A small rotation predictor, trained from scratch: 96-pixel images, 21600 steps.
Rows from block 7 of a small rotation predictor, named by matrix and row number. Rows with one number belong to one neuron. Each number is 500 + 40 x the weight over its row's rms, rounded and kept within 0 to 999. All counts start at 0. Numbers have three digits each.
After each neuron's rows are labels from the 100 images, of 14976, where the neuron reaches its highest value: "responds to" is what is common among them. Only what is clearly more common there than usual is listed. The data: stained colorectal tissue patches (NCT-CRC-HE-100K).
# fc1: MLP up (model.blocks.7.mlp.fc1.weight, 768x192), inputs 0-191
# fc2: MLP down (model.blocks.7.mlp.fc2.weight, 192x768, transposed), outputs 0-191

fc1.490:524502484482520542441477419487505510470527473524547501584528451513556499490540551537417503428422498569551498326571570532502521472535519442485521527484488513502532465459468474518448479446542403456591552430494523520554498437477510465518538489464546527511507481501524451458497487497531505502473605498436501505491463508479396507469517504485496492473521518453514500504508486462469556560466453551516481480491498469535506512499444545463475538529526445525519449526509482452456522466515528507433502542565542513530498515549445558561498436475493529514493546524532546545574424518502483466
fc2.490:528519542458504503505494491517569493544520455529477520541547504387473481508493478532483474410466532508460496536525568553496512537490457520447491531518504440448528485481490502473508568526500538494512496510565465547537509623494492538474470481470561538510520440533495509499581522533544571453489513508520566457478441576522600427500478539452546485520466478497464476482513473535520424491456516526552456459461526467420558459494544492480497473504503471499520496454559480542602439526496485468498547453533503522580476484560562472562466491421507550531480392501555464529563462466477436471
responds to: tissue: smooth muscle

fc1.704:457561474537583480511520459425457491481380537519558455470483515449541507465542509501474518539544475442507488520494450495505568527432569471586475478496577541524487526468542423515454531509528454547501565502536563513453525424527511522534519512512466386440464511491496428473462545510485547479460473469506491520449479548510502481519507465530468554444439471501446539589489516480430551596508498535556479505514499503523554535479471499465501445509541559510475520361467453470546487567502467483450511500544539541515536529502575521492484497476498475523540490481490547537485499460501497435
fc2.704:516505481522504489481417424471498487548530465488480448509451533547460501478506370501450534456505478521490459455625562501527460481465495469478554493531535468452438578477479511441481527520485471447468482504562480568574493562495532500435444497477488476441522492497489433480518513504491530486477502513502656477504491526515595492521521510499450504624495466483477449492536522515503501494510486498469456486451464509408560512492501544474519507523502483459525448465509388529560522500481486501479481420487524508514510492631498470526466504509466512610504511463482535500515473507480498480
responds to: tissue: lymphocytes

fc1.53:554451455488526518467521480532447488538560503569516523505405489530531490435529438521528485482496469435475593470470497508423463440485528472493485515472498491470461449486523589507511442507510425455523533490562473512483520483444501493541516515470541465449455489601546477481477551476506455491506581441504565467535524517540445504522438507543550475586559478536487514481458528472506466564437439570503477477504443482558506511571538478546562571530528515482494520378464434433454472513532503558438468521570507514497494552464490506463493546524519528499573490569526506511494427487483473515
fc2.53:528514534435496507463446501475519510484538472499467477561498487423497493514492520554440472426467524504484473531520552579492411476470477502490483526490568460482563495484521513532488518545459580507511443509531454544563498630477521502510475529474581532500527483504502503443611548471543583490494474502540512450484456565501493435496460564444534484550493506479466472523514486497501454502511489534566449460452500500466529486493539439461463491489450484481496466427592532530563408530479510510510530517496503470596505481544536499523462495441499584530498383516588441475561485488465461489
responds to: tissue: tumour epithelium

fc1.554:543461555496498481458533541534521509446448464513530468477453569513493502495494514479502527525441504416500514525559466472490470477540460509513482460512520498494541455484501531569504473495502390517458485456537550424461501428543521484534522466542500440541542486429495524479415492510560520475553457528423482502474478562525515550502551518563487510543469482476501500526521449504512543583500428510496486485488489531474558547546530568568500463552525490485542427421548516459613513460417403510489472478440522506469571561585422534431545504492500542485542478552497490539483456470449492551
fc2.554:511526550491510497469523443476483503519490409510502454531500512371459492501476466535471480419449552504486486576500533575477501499478498510470472504499532444440537465497514509445494540536519570513517498491540482508517507613473498558432480501438560546480520460507479496473562499479506559462489488493502542463519482554504595445510444555449598483506531508508420506518491472577515419479498481505575477446429509488421581471493534512473519497479514481501501486477558445513616428523489510485536533470515496483590469518527536482525483483428506546508484412506501486506557465482453414464
responds to: tissue: debris

fc1.135:501479436542568478553483406581478501437472497511547445491530452526523516467519535553420503445474480486584536407455511559455507483530493547513486517512538536487527452548494528507508427499496517497490513487478489509489544413533537494549548467488508448469504494549469482510506507430499510546485523466499493453506556452504391493480519498474432498516559576510521442498457516504512501632498471524512508537517479516516537516521524531485545494485569508515526423492462417466511508539455500454396489487482499535491536558648456477440523510489561515522464574562498491521522521464457521436
fc2.135:522513564467504501487474484516569502535503460521474542546545490399445458512506475520486470418473534526481514541522563564477495518491475497453483536515494437450537500467510488465516553556500554495502484513570464555524526609499498527486471465461561555494512444526499510480583532516553570445488510525519557456485450583522580427503475540455546492519476495498459476475518465544514410489468519528549458441466522450405553465508516484471480469501506486502507495477538473553601436545495491490510555468529528525586476506555556488557477482424497559529492400514559469543572473472481449458
responds to: tissue: smooth muscle

fc1.103:481519429525571464477444459473407468523537491574519415376532467544485473506536459513465550561526466557501585500482499470476516582524530493518508498506487460500434416469504568468575482492514582525530527475577499490461556512527455524470493522475553529531481504518511477496434525472461476513503538520475484563597423546458518551531460461483491489496564421531522485498481570514484514555498506459514482536481440499553394474489527520495524451564482524466522543475459403477476484529510443481488452530557501466464504522426519512525498480531500563523453464550552481469483550522494480528
fc2.103:485488519510465510483436519496474518451501527491464631498522513625551520501494528504404484512536482501505518408487492470498530510483500479489475488507545540468479518481504502553519455501495586466566539502506522453409494507553478503623431489509500490522492539487489548495451509476521497514479488506491481492505522509499409549492515480503452499543499509489561543507497515513495537505502515495537484534618513499531470504505599496524523530504516520503481474501499664435456559473513488501509498528407483388487491534498454535478525529518542576492543350485457542488477547518508518535
responds to: tissue: normal colon mucosa

fc1.259:541507506462493485525517428584496462518474526394581548538589573506499505456522555474470539478455531524455478412462510473474487482519533501543495545537585550504510475439458527502470463534521420512577518463440502556669482434454569458448484443520483510460565528534545480499482528512498489557463552467452506507479485515461439478528527492483479469509530530502510493477525457477507502537478531532553488533506425503522554543500488579494428517494432517488514491515444446508425491505490534481445576473523593445524443488525466516558495473499566497468513524489515473499489466482504500521
fc2.259:532516552436501518482490466533569512567510452510484519554518510426456477520495473525493472434476527514482500545506569534504485538476460519454464528502492456461532510478494489455521549528502516505522492496559482534534533617502480514463473483462567557495544467526496504474598526522569582441477516520525580450482451562509584426498478525471556492503504491509439470499531464542518418504471509527533457431451528466402557472493546497475500491501509473503520484478533546539579444519493485474528538455535528535576474492568539472568483490418519557512487364515570465541558481479471445455
responds to: tissue: smooth muscle

fc1.391:463604447493489482499580457413502462473412495526528454508537462443485473511482468483479513543509469476529539456560497481506512558460481515501512560490542528519421511522501540563459470544464477503478513463539543511471467465543485457529496515590531431495532512453509503502467537529502495427503507475516486473450524484524469445563516493475439462406412487549425470514516566507482616597514573518461603490496510481491561510449517532499458524488606508476517482431510416476537513519521553504485511518520517501461477507448511510503468527470569455512466444484533526523515544506547408449
fc2.391:515466555545509466447498502509482499500585460459462450578442475562513462511475397530457525484491531521493481585566564538509481498519505488469557520558516480452484521473522515416542558572510539423526449491527471463546456546486524504500535489475494523510462476508473482471523561517611576485541506489533593541485506506490586446501500495470452497612509504478447520509529496587513462477470529515504470517482520536443509465514528459426521497534570491487545502439525452503571472522516500488490501396492457435528534492600509459569531489517514537512487454496558540538530489500435441497
responds to: tissue: normal colon mucosa

fc1.524:540477514533575515475476424465506465538487486515489538485492496508470463441534570489524506464445436524572517411496489546561532471628522422432514527502445493501574492478548484502492526461495433470519508456396511531477508456472495509536474532507493474509479528522529470485490510479490459482458493507499559500495453543491519439486546609467542491499616553474556498450466533502454468564463514546560453504453466483552488476528539549530608518478479478460547460575485454500470475428495482487434533494486493460465576512513459502535504471478448590542538529512557560478495488536460492451
fc2.524:545516549458488513468525485529578505550505444532479517524540507390491488515480500552511460418471519519471519537524557557480521509491436488467465530515490451441542481494517491410488565535516570510488517489527467531562502599485514495444496483452568548516551457547515504488597506496552578459497476500521568481475451568498584428471479543458519486503482503494499519505525455538520418483467514536551437463446511477421539468485528505478494472483485472507498483485526499528602425562505480486533541457520535500612489493570545504565458510453498580533510415521506462520564471501478461453
responds to: tissue: cancer-associated stroma

fc1.196:473459528440483547491378637498489486424511526564463460490560537456447510452526474516535476533603526537559489523500502483491515500559528526497506470505552524507556434448512568488479533443569465502469465531515468438574552418449489485533520559471507470522469439496498471506585529509507522489459599525500443522562489515485459516486518508505519452530507505540427494472488583482521536556483478525464538508517483523513497530501496525492481494432466495452573393497515444478502519505426477534485528559478563437459499524508441481489526531509510575566482509533545487458532488524442536493
fc2.196:449469507455544479471493485503513476524523361422493486539515463341517413457466451527446511476504502507494464402514474534532489477540480520533499527500553509433526369495500519501519532503474484513519515499514501511449510598533502548471417527516525497535558516505513534496662545540519569431506534495554454513524498527501490546490544506522505498490489499480517459502503494507503493487519495471533489538424486463515492496498536547484490492524492463475453539477417595537514479501484480500598522469559534480549484510572482519512479470500547515490491467509480588563548447527473480491
responds to: tissue: debris

fc1.484:544523470496494487503516472418456489495490542548480439425528507549552541460544511503497514519468510496512536420391549513480522495557523504520506528483425447520493448447508505463499511404516551506516551511549571494542497571627557524494530530503547512510476540516506522494369498517547513437421534509470502547530465432510499500555525509506456483484556483526526505471530427546520532540560528521540489599505468443505470501507550489507534505549552504492525540473446447470507513505454430512414454471499493464496476502497469559526497525483482630536481446554511562474511537462467461485
fc2.484:508484502483513490514591517502493487504491495473472490579504494577564497467496459491410552552492471474507496525474479495512558484506498474520548494518481505448563425536496505674506447467472646523541508452628495553482489552473507490513576496475474520502505505487493585502481502500458544522505477489498416542512527497480437536494496480503423524482507500514518551514484511509506502503524487502536447471535475521513476522495562509542509530507492498478503513498476609452551439505493502508447477537466461525584514491518479540503547518499553646504482379486502459518475484495427516469
responds to: tissue: tumour epithelium

fc1.280:551508454512426464468509431494468501493504461508555415500521422565476511563503532459509512451474478554581581451528464509476492475547519419550471470546477496477553476472501617457479455547401416539544536521541469478503478450484469474541476486484531465447499522541492485454421521498544488496517556507442468521493560462531458508509561579526525555579520480542478516510495508547530541464495508500501482495565507560486479509553465542532460505537439471466553444439500448501558493484440501523433490449546503514548521530609455478512502519554546519513458527505464561487510505434502440520
fc2.280:508510568490463493479474495531561506514533421539499490553503502389447473490495469542467470397475515545494515527491556535503425523484476488474443505528473442464502434477500504504516531515538591490490477472558486514567522610451521525479487502458558542515534460514504522487506537525555583473494519477511564461493447572499590429523448548451521485567511502494496456499514462513486424496488497497591437474463525492423563482512511503497491488520492496496547485476541473526588437514486492475439531429506525533603455500561545495519463507425481510550481405517525415510537462524490443495
responds to: tissue: cancer-associated stroma

fc1.504:511460526509516469450587514478551501482509520493476490560540490479500507454470432440455524441491448465586527522526490526538503496500555479538475458532552570471495452511534545521518537544536446417499517444541451511541492515483483550513506507489495519451484506582477472502431473487446472509479556378543457517488514520523495473500536530540491519585473466498471502513482518424495525566477429504449510614536571497480366488519536452546468451487506521559490499447544466448581530538484447466521460518513533454479556545495528493479497542503512485500575509373504559501480443548485519482
fc2.504:479517500479526506445478426482520487502506385525495501493509497383441498498521499555449451405489524478508498460454527519512499455470478515468508438518470417448583460458531474425544487559491518542467433504507481512554489602476510471414449489479511496493492499519473561439507540479560506490515492493486555472443474561482538451464484546492511488579502495496458453482487489510495450465465475504559400452442519492491537456508467495526522462466520486481513476480498446507496418483502482483532550476526485510629494489547574492530474497465514549577472405489575439544503485504486509403
responds to: tissue: lymphocytes

fc1.253:510464472564544472528504446543443486526467481524491502566512481493526543493541480516406499512568479460507472453523480601501514558550489507500498449558592548445506491454456490495462481523552411540347472467485522550484556407520493443518480456508507485472485501503499503457495488491499499481500558530526503526531496519484483500492536484553417542473514537493499505514491478487443466615434496505489490478485489494484568487511497458539460432538551499515518488447533441518492459609488592506449502509512485472548545511598459528496478472453603549509485508489502490513511554401526454458
fc2.253:526510558468496515497478486521572497538514442516469523522546492393443460509499481529492472426473539511472502547548562561488496530482450498451465527506488451439540506478499486450512559548513564488485513511543476542521516604495511535484493485451566545508520433537512507469568524515552540444489503515514564454481444586506579403497471532439555492506502493502475479496507475543525421483468515535550455440451533458405544461504530480478480464502484475506515483464542482534601436535501484475525552483542514533559458498551560491554485499420501548535475381517551487539573483465489437464
responds to: tissue: adipose tissue

fc1.570:547492519547552480521492471499555552436469453446562554538568556497478503456578583526472516503497482512552529439492460502525470454540515495485526444535471513449524490374483507530528530515522507550484488400479487544554498440492533506500580463490504527468540486524512397492432494456456487541542582431378524488463510506471505499424529527519541416484522512487511454516391507479507525531520516508507499513436544487498573557469477542461508520488491524540526456378483491502473506527540513471459492554504528519497517481586530492507519476535519492480574414457488511527496470547488472492
fc2.570:518514537481463502492490511518569513533494422507504505546554526404455465511502490566497453443460511519468521543542580535507496524503479513480519518501501462444533465488517485447525534529518518509531479510542496542531521633502502521477459496473567560474534455530518510489560516492536549442492513500528571423483450573504607408497482544438550482498477504501463473495503443534500433491503524503550451418433520456404569476501527512497494467493497510486536489464499502546588423519507501472485545463504517546590470480567551473518483484439517539549497380505538468555563480481489447437
responds to: tissue: smooth muscle

fc1.97:499439462458527496468487474490492479476553476459522423508545540527466537423487481502507501526481459389526565515466473505480452461564532520524493457567509440538470476453452551537486494518467448518524520465588477442568470539439547529539450599515458558511502523569478520473493496549457480525474496465498412489523497486452487540470577530450517522597531499540425476460427526518500525541471523453470529489480492508477537517561543510474422465479508395486531476469561499494580441527450484544507552473453517579534521543478486528559530569486565495488496569523523509535437463478488509471
fc2.97:516507558435473512446511462497453499515520476477467567473477531409417500547471454559442445411477520542466501420512562522481495533548496498483438535508508472473496364486522480481543527511489509519466502486490521498487557568435520549466495498491561465497506462489543505499566558534597561497484468503543499495483474545471585440498491519479549501516497512497450458499502446540499447509473474513519437486457533544476494426500542481482493484512506473465512502474500530561580429500489500484444516437555491519680510485486518472533551472459481460543474399505549498549523527512477504539
responds to: tissue: mucus

fc1.66:471495479634571478470463358483489475499421469529434456502612506401523478498459527536548442481478539474460505511488508566500482429511556488570499505548472536492509460476481545541543535470459523466503483534524461501520563435509500506461477486528398476476428531505497529497439528484479516511496540510467517443515449450550548450520515533471501447525518544470451516484500492440499442530455586558473520541502473472526455522502505471448460511494486507486558426503544543486523436426599531593557428496454500537501499496495504505519465472521504509494449544489505532484510491496491522453
fc2.66:501484447525522493569502436507473489504514461503470410441506468501517514520483488446640495530517487475525446512516512470487441518507523543487542514501561563628415351539529497473523496450491391518508524495453492468546522517472561506540497498534440453467504551484492453521439540472491454516498499467479454522492500462493394500509532512490514491509500493493435530484489515485476510491502500463422509579531482497523368549518423539476504477504517508512487539512474420494432556467489509519533461547492510479456492517546489551493502498523503638488453543503524484484471474497557523506
responds to: tissue: smooth muscle

fc1.549:539470437468558502510384603503466477409473520515511489545565475410497473480482511506490516479506524549541554524513556550492541472546553517571416504482561480514590476468490564464469531456514476516436493473530416436532526415471504478511489462490491493576472511491501553470505566476540454492500573499451434516513498481563528498555486507487485443448518504499471478490469541485535545590454530512502491486502460495502498513559522552421480489488547452455519429459519500500468499479464542511510471553492481515495599489504473471530516468467520559534410513464474510442581554522428512551
fc2.549:521538492449520497515393473551537495525483479529461514534529490381463479540478539537473443493511480481470541400539511556504502509470509521494439545497523511484502424487498535461484508499484444568499553527490502500483518630437543501502500513505529487525520454512487554537494508507491512466506521455524513546481493524479523513487475487466526493446471482448538451505485504511524521506494459467549464525460473546417580499517496561523480449504512467512538472404453381519516445515493485516595550533466526517607455493523514509492481492442502613348496495513511465564526477531586470471
responds to: tissue: adipose tissue

fc1.355:539504442519558525476532458508530548473459506491595467493526525550511512483531498530537541551445474473514467430505434521477491415467503435518488505545506502527479481501459463484460440531530405558501474503507522495493543472493435442539521438484509606497537478521524476541462490453464506490476498454478484538501488536400450516508568480421485586519504615486538464489437517555472494529502497583534509477443516493518559524572454518537526515497474440523525493437473533508503444536499527462373511534515532482613514488516468516463501498499524525411443563518492503474501564454569484507
fc2.355:506495547471484505500481467538560492531493450516487508556551488393464451510480508538503473407464549530456494515519557543486472528505468495458502541496500450486525492491481483469536535528516498500485509495560483555527512626503513526453502507481545571521492454532506526483559535525575555464483523526527555451497438571496577428493480529455568505533478502503421433502507444502511432495482508535546444441483543457403556474504504499485501461518490470489500511471557527539593452524512494474499539467541495530606483477557555481545480495420508525518499344512526459526552481485461449431
responds to: tissue: smooth muscle

fc1.234:506507496322560542513627510455517488450524542491485519524580451509475501464505494503520495551428480459504609499512499471511499437472468527535510405498496461464472475466512486568528543574461486446482524518561470508518476547404508503462445549500511520511528522565500486499443460561495483520504445481457487500530531437432493522453504538517511544507463459501507488478483538506470455385478474462501488499566558537499523499553474505574536448508462448464486414488491545562537456559486475533483474522492482501509513527543414467513546546468536570495509546532497515474454491501505507536
fc2.234:521503547417488499495567520486511496504521399511465511657532500408504519488508505551453498485478486522518449436470550541504477508537500484528494482488483491437511289500484486475536557512487482512444544530448465455448521561476456533435539508460523515485556494518505579505544524538536600497511513493513547488514480531466420518514500516510532470520478492498493433508497480486508474532484481490563491531436491472471461484495551494447533421485462506474520559530440474506525445509499508479526498515523565435630479484570504473466499499482503492515521485513564524506526472508430499468
responds to: tissue: mucus

fc1.311:506503455556551463510481468555443566479427466489546454508479437536536514521507537500512447453494442508529571450480535540510506511473574508519454562511501483455446511487508455495470493501491456506498501447496482457518441402472485499536579430441558505477524475536572487518411498499472474507498517575501527502483475469456633483513509447465472458542491586487461569527451532534496426570497484538537475505513450512561563441545540502470506556548587488509522469448512471527501452571547509534441498480562478497448512493541455498528531454495507512543478536469592493515552509483539448416
fc2.311:512517547469489506460481465533592496521485488517496547517532518413480476546493468528483434400468508496476526542551559573466515529502464512446517532492493458462558447470486491472523553554486552477492481490540489514521515628484535518479453478476562536504515441529521512502585518513585556428485496523526577459488456569491585415492481539448562491539466488513491467487530431543503406501478496526567464436443513484410545468499511484463472460501503465495503468463540463542591446556501508491496534458536507512544465514544557481551480489442504532513502398508548488532565468474482471472
responds to: tissue: adipose tissue