Weights of a small rotation predictor: widths [96, 192, 384].
Rows from block 10, named by matrix and row number. Rows with one number belong to one neuron. Each number is 200 + 20 x the weight over its row's rms, rounded and kept within 0 to 999. All counts start at 0. After the name is the row's rms in percent of the matrix's.
# fc1: MLP up (model.blocks.10.mlp.fc1.weight, 1536x384), inputs 308-383
# fc2: MLP down (model.blocks.10.mlp.fc2.weight, 384x1536, transposed), outputs 308-383
fc1.333,086,182,201,182,200,188,192,214,185,240,197,166,234,190,173,238,198,193,155,192,194,180,204,189,193,209,179,224,179,223,206,198,200,214,228,207,212,195,185,186,217,205,236,220,228,210,214,235,198,244,240,156,188,208,197,200,219,232,218,205,188,215,212,246,183,171,217,182,199,170,205,225,143,219,218,189,196
fc1.334,102,206,207,171,184,210,182,180,186,232,187,170,240,209,231,209,201,206,192,197,174,181,201,186,195,195,222,226,200,214,203,177,203,190,197,216,253,194,208,194,210,205,189,213,198,191,174,182,207,193,206,156,179,193,205,224,208,205,210,233,213,169,199,198,213,189,215,199,201,207,207,204,215,246,204,169,195
fc1.335,088,199,213,186,208,211,193,184,206,185,172,196,206,216,170,177,149,198,192,200,200,190,206,173,190,198,174,212,210,251,126,197,213,205,232,186,198,207,203,217,190,206,221,193,203,192,237,209,199,157,219,218,198,218,219,207,209,211,187,192,220,245,209,180,180,174,183,203,179,192,203,209,171,199,220,201,208
fc1.336,112,219,194,252,183,187,234,199,164,228,203,157,235,214,178,210,204,199,220,198,185,199,186,179,178,215,181,241,201,211,196,201,204,205,223,168,189,189,222,194,217,184,219,216,180,188,194,189,164,194,212,160,204,183,197,209,165,204,191,161,199,179,200,219,178,228,218,211,130,206,213,184,254,190,197,181,211
fc1.337,094,202,217,214,204,184,212,181,179,236,200,187,200,219,200,236,201,165,203,198,190,208,219,188,187,222,167,199,194,207,195,171,203,205,217,189,183,213,249,225,210,189,175,209,177,188,246,198,189,172,188,165,173,212,212,203,174,201,208,225,199,181,188,199,131,194,204,215,158,213,192,200,203,218,213,199,193
fc1.338,109,191,183,252,198,193,188,207,196,187,207,196,218,178,176,209,226,167,197,181,188,181,219,198,186,204,204,161,185,153,218,201,216,213,221,216,175,181,170,190,186,181,209,195,200,180,248,222,207,257,239,221,210,200,215,200,218,193,206,204,179,205,196,206,218,220,226,188,216,185,205,196,206,169,159,189,209
fc1.339,083,170,206,202,160,190,209,189,188,266,217,176,231,199,225,185,244,195,194,214,197,185,217,199,174,180,195,233,191,189,185,164,227,207,156,153,218,192,214,188,220,190,167,195,190,222,254,190,183,210,189,164,196,198,199,205,222,209,207,274,199,188,191,219,180,209,204,208,158,209,195,222,204,225,220,188,190
fc1.340,103,210,204,204,183,220,215,171,205,215,192,188,226,194,219,190,213,218,182,214,189,208,182,188,200,212,228,197,207,211,188,183,192,207,218,188,183,214,208,179,210,185,234,195,181,195,164,180,183,171,237,229,150,193,170,226,205,236,203,190,220,208,200,221,200,226,229,209,180,212,192,235,227,237,197,170,200
fc1.341,108,201,203,252,207,205,202,183,189,211,213,194,237,188,153,204,229,202,179,186,208,180,197,181,189,209,185,203,185,192,208,190,215,219,145,196,211,170,193,197,191,228,211,186,192,199,249,204,198,207,244,199,201,183,227,200,213,196,193,235,196,208,208,189,233,215,231,189,269,178,200,203,210,183,223,211,203
fc1.342,091,193,221,244,206,192,196,184,196,265,181,167,231,216,201,166,191,173,178,191,190,203,235,197,208,197,191,194,192,220,197,189,198,199,176,196,203,193,187,212,166,201,186,212,165,211,194,189,180,207,202,189,193,211,186,207,213,186,189,199,207,208,222,209,171,161,198,212,200,182,204,185,218,240,213,185,184
fc2.333,088,177,200,205,200,208,197,184,172,114,204,194,217,230,193,194,186,182,216,177,188,194,201,180,202,192,211,184,189,211,211,187,184,203,210,198,225,211,190,211,195,185,194,229,193,197,203,196,194,154,198,192,179,196,208,188,204,200,200,188,191,162,203,185,196,176,198,207,220,214,200,212,192,194,189,203,183
fc2.334,094,185,206,181,205,187,202,205,207,91,196,228,186,177,180,208,208,172,196,188,206,196,185,216,208,205,180,211,194,167,219,209,207,200,235,210,197,185,206,185,193,216,219,192,198,188,186,207,183,169,191,201,213,192,209,202,203,213,184,202,182,201,168,219,175,178,203,187,226,190,200,185,215,202,223,220,207
fc2.335,082,210,181,182,192,203,183,206,199,285,190,210,212,195,200,190,224,250,204,202,209,192,193,188,190,216,210,207,212,176,207,200,197,192,165,211,195,178,201,190,214,197,202,217,212,219,203,216,204,218,196,195,210,198,207,201,194,201,198,200,213,191,203,205,202,236,199,207,179,199,194,211,203,210,230,201,201
fc2.336,101,183,208,187,203,217,196,184,192,50,187,199,219,205,198,179,208,246,221,197,188,201,197,175,196,198,213,189,203,213,209,184,197,198,211,208,200,194,190,201,178,179,211,205,204,206,209,202,231,188,191,227,181,195,220,194,211,198,186,211,194,189,206,182,191,200,187,193,224,180,196,194,195,198,187,177,189
fc2.337,097,195,203,170,205,214,195,180,188,93,199,219,208,208,206,183,205,212,212,188,191,201,197,206,211,210,209,187,198,223,273,196,204,199,209,191,205,208,192,222,213,175,221,207,206,227,218,193,202,238,193,225,185,205,227,201,202,197,183,187,179,187,210,176,204,197,181,202,217,180,194,188,200,196,203,194,185
fc2.338,102,192,178,211,201,212,214,212,202,119,200,161,192,207,178,198,183,211,194,189,189,199,215,179,203,214,186,199,199,176,277,193,199,202,253,199,222,207,222,182,189,207,145,221,212,196,189,201,220,230,198,202,194,200,187,209,178,195,176,231,199,173,196,186,189,156,186,188,184,209,198,204,200,198,195,203,203
fc2.339,094,209,219,186,193,200,192,205,217,77,191,206,196,218,185,187,205,189,194,217,199,191,201,195,201,185,191,188,197,207,178,185,201,189,213,192,188,195,207,183,187,192,174,206,213,209,193,195,205,206,189,194,186,196,199,191,204,220,200,192,199,190,174,196,219,206,197,197,225,199,196,199,192,203,201,189,199
fc2.340,096,165,207,175,199,208,198,186,199,98,207,204,205,206,210,184,181,216,202,181,201,194,210,175,190,190,219,182,197,169,102,196,188,195,217,209,192,216,167,204,194,203,201,208,202,224,179,207,207,153,208,214,204,211,198,206,196,200,203,211,183,206,207,218,203,198,197,193,244,193,187,175,188,188,176,188,186
fc2.341,077,175,189,203,207,206,206,226,189,98,178,196,204,204,147,193,190,192,205,190,193,204,207,193,219,175,231,207,185,170,164,197,196,208,180,212,194,208,238,223,188,230,181,197,201,205,203,216,224,244,192,189,209,206,227,204,204,200,182,183,208,186,177,192,206,211,176,204,227,218,182,172,205,185,178,215,196
fc2.342,100,163,224,235,198,202,183,207,188,124,220,196,200,228,203,196,176,173,203,198,182,191,214,181,215,210,199,189,178,195,224,183,192,198,210,201,226,206,176,203,192,203,226,200,214,197,193,203,217,196,210,188,193,203,217,203,201,198,218,192,214,177,193,204,214,251,219,182,199,194,190,233,192,202,189,197,186