Rows from block 9 of a small rotation predictor, named by matrix and row number. Rows with one number belong to one neuron. Each number is 500 + 25 x the weight over its row's rms, rounded and kept within 0 to 999. All counts start at 0. Numbers have three digits each. After the name is the row's rms in percent of the matrix's.
After each neuron's rows are labels from the 100 images, of 14976, where the neuron reaches its highest value: "top examples" is what is common among them. Only what is clearly more common there than usual is listed. The data: stained colorectal tissue patches (NCT-CRC-HE-100K).
# fc1: MLP up (model.blocks.9.mlp.fc1.weight, 1536x384), inputs 64-127
# fc2: MLP down (model.blocks.9.mlp.fc2.weight, 384x1536, transposed), outputs 64-127

fc1.501 084:540511526544525461467512493543500497481513524480495488532478502463517483502491442461504522486481495479542557474541472534473523475495514547488466521482494486490521512498509497497521467490495538
fc2.501 098:508512526506491492488497478501497475493516507496495275504511482462502482485496508480504486505486559463485466511499540498545513482498497498501510488499511509515497473530503508491485487502507505
top examples: tissue: adipose tissue

fc1.308 103:544498549470454487515514513504507511520496490482512528484526462488489456518530497410521489507492482500487512486488500545486481519485510508490495509498494514518494496463501495501529538512520522
fc2.308 086:504513522483489497518481483499480498487497506484518373502512472479520506491514485538513490495492514525481413481488493522524497418509551509474489489520480508533494491498508522498518474518504530
top examples: tissue: tumour epithelium

fc1.658 075:501494513460475472492498486509447502521505504496504485468519488512479480519506564384517466453482517502491540479509490486523501512463515549511501496485479497491511472544472487478492534513485514
fc2.658 099:517498517508524499499485482485488472493512503523490268519502469485496502498505506483497493485488543478479449480474534506528521464510512506510492505513504542507472499508493509499490486514521498
top examples: tissue: lymphocytes

fc1.538 166:478493475495495519519511506485477476493519495520479522502519533477512538513483488443482469482496513512499483497487501486507491499517491506518514502490496471497488461477503484464505495493533533
fc2.538 100:524517484524494450472496508466538521498494468480509361505511521471499505524506486438505462503519470524512473512528448511504466541496509477503524486502504489478514512513458518484493522501503483
top examples: tissue: tumour epithelium

fc1.346 127:525516497456476538508495524516544518527510496471508486488532463492509463505511484494506513494506505540492530497547482508472543475496513554514508487521488464508529505498509480527507475507511531
fc2.346 095:516512512494502488502498476481509487513510490517485251502523488527513496513477504494499510487491508499493463490507523486519509416490503531495516489507513507517486476497515496492489507492503495
top examples: tissue: adipose tissue

fc1.161 119:488491458425517458509495504486476506494498492517500517498529523472521528500500596447512493499501542489515470453499454488497531481487503503529529517475502470458499482467489494530509464529486493
fc2.161 096:583475529506504478504512506494509468513476513518484430501513487458516505456496475392494460494491536448483431509500538513518470471489503482479511479509526539522510478499505506492509506501516492
top examples: tissue: adipose tissue

fc1.622 155:512470511468512499478491499483479513520514511516491483478506490490500491522523554474504507479513488527522494489518496510476487517487477500513518493497496481519526522465530495469537521474505508
fc2.622 121:477504487496498482519514519525559516516513494535497355495474495484493508502501505530499446510491483491486448487491484497516470480507488499493448519498516509509494494485532453494526503500490483
top examples: tissue: tumour epithelium

fc1.355 075:525531538477533500457513492498494484489534523519519506513474494493474495481501499438509488444488513533496496463531486472473524472523506572527508512508482540516517487500498501522481506498461512
fc2.355 106:532500517511506500499490482475483482515497502528491246498523481463515495470496508532503474496486548494473490495487538497532512498504506503503517489505509521504480474506499496488474493513514498
top examples: tissue: tumour epithelium

fc1.299 145:469430555523484544440499506499528498532491489466509507493502491521485485487487488449490448554502524498510507522512471515461507516528492503477522514499517529482482483518504505516509519492516497
fc2.299 128:483502485528504508465511483571504499514503495541490479508495474504510485502521506524496458516498517509506564508490459524494479425488524505491546494494476488505505494518472501483506480499492493
top examples: tissue: tumour epithelium

fc1.268 124:516551474478509523515487485545530485487517505498511494511510496512488492493491472501499512478494534497464490498566512453524472489512502534489490534510505504505503484508482484480437515490491474
fc2.268 078:487518486525504497471499506613510477505508533514471381518520487464507478509507529405473469477488505418503483485525513499517502525510468531506509469512502541496520514483533523490467497490511507
top examples: tissue: lymphocytes

fc1.687 074:526517541441494520528502486483488518510493503508491538509532508457490487486513469430461466493490500557540497494566475507482505463533541532511497509491475489507479505525532490514522477502480494
fc2.687 102:492518526514493486504494490484499480500492497527490299511529477483506511483494512505511486487493537467487465504498552488530519465498502492510510497498485516502479478517505513496493474512509503
top examples: tissue: lymphocytes

fc1.557 152:518516481474457477498493518462481481518494511507513511491485497488498518525491516458494514509510516481504533473487505470460494530495491486496527493497494492535515512486539487469567515508509517
fc2.557 122:487507512493508555530533504435574518504516511487498346517500473494485539544501503569501495484498471522493418507490468492507488528513507490484436500504486495507513518475539477477512495514505514
top examples: tissue: tumour epithelium

fc1.660 097:481507492507486507535509484510445499482522484485501524487517482458511512484487600421473507466500532505508533483539508480505556489512532504491481506532515455505486487498466494509495513499483511
fc2.660 112:492528527496491490503495495509483479504508498521502297513525478473501501495504504469505494488491536476498446494473536500536504478492500513513521485503504530516492491513515515492486480505513519
top examples: tissue: tumour epithelium; tissue: normal colon mucosa

fc1.344 118:523478529505483502494496499511527500504533515470539527485509516494482487504545522421520511487507497499500482528513478523488461498517503493495493501492521424471502482493502481496535536505478471
fc2.344 096:484498512434499546506486491606510488505516514509510435508471480452510508485515509522492473507501531519492464509450499501517509408483542519500555504502491513503502499515510511496496478488505505
top examples: tissue: lymphocytes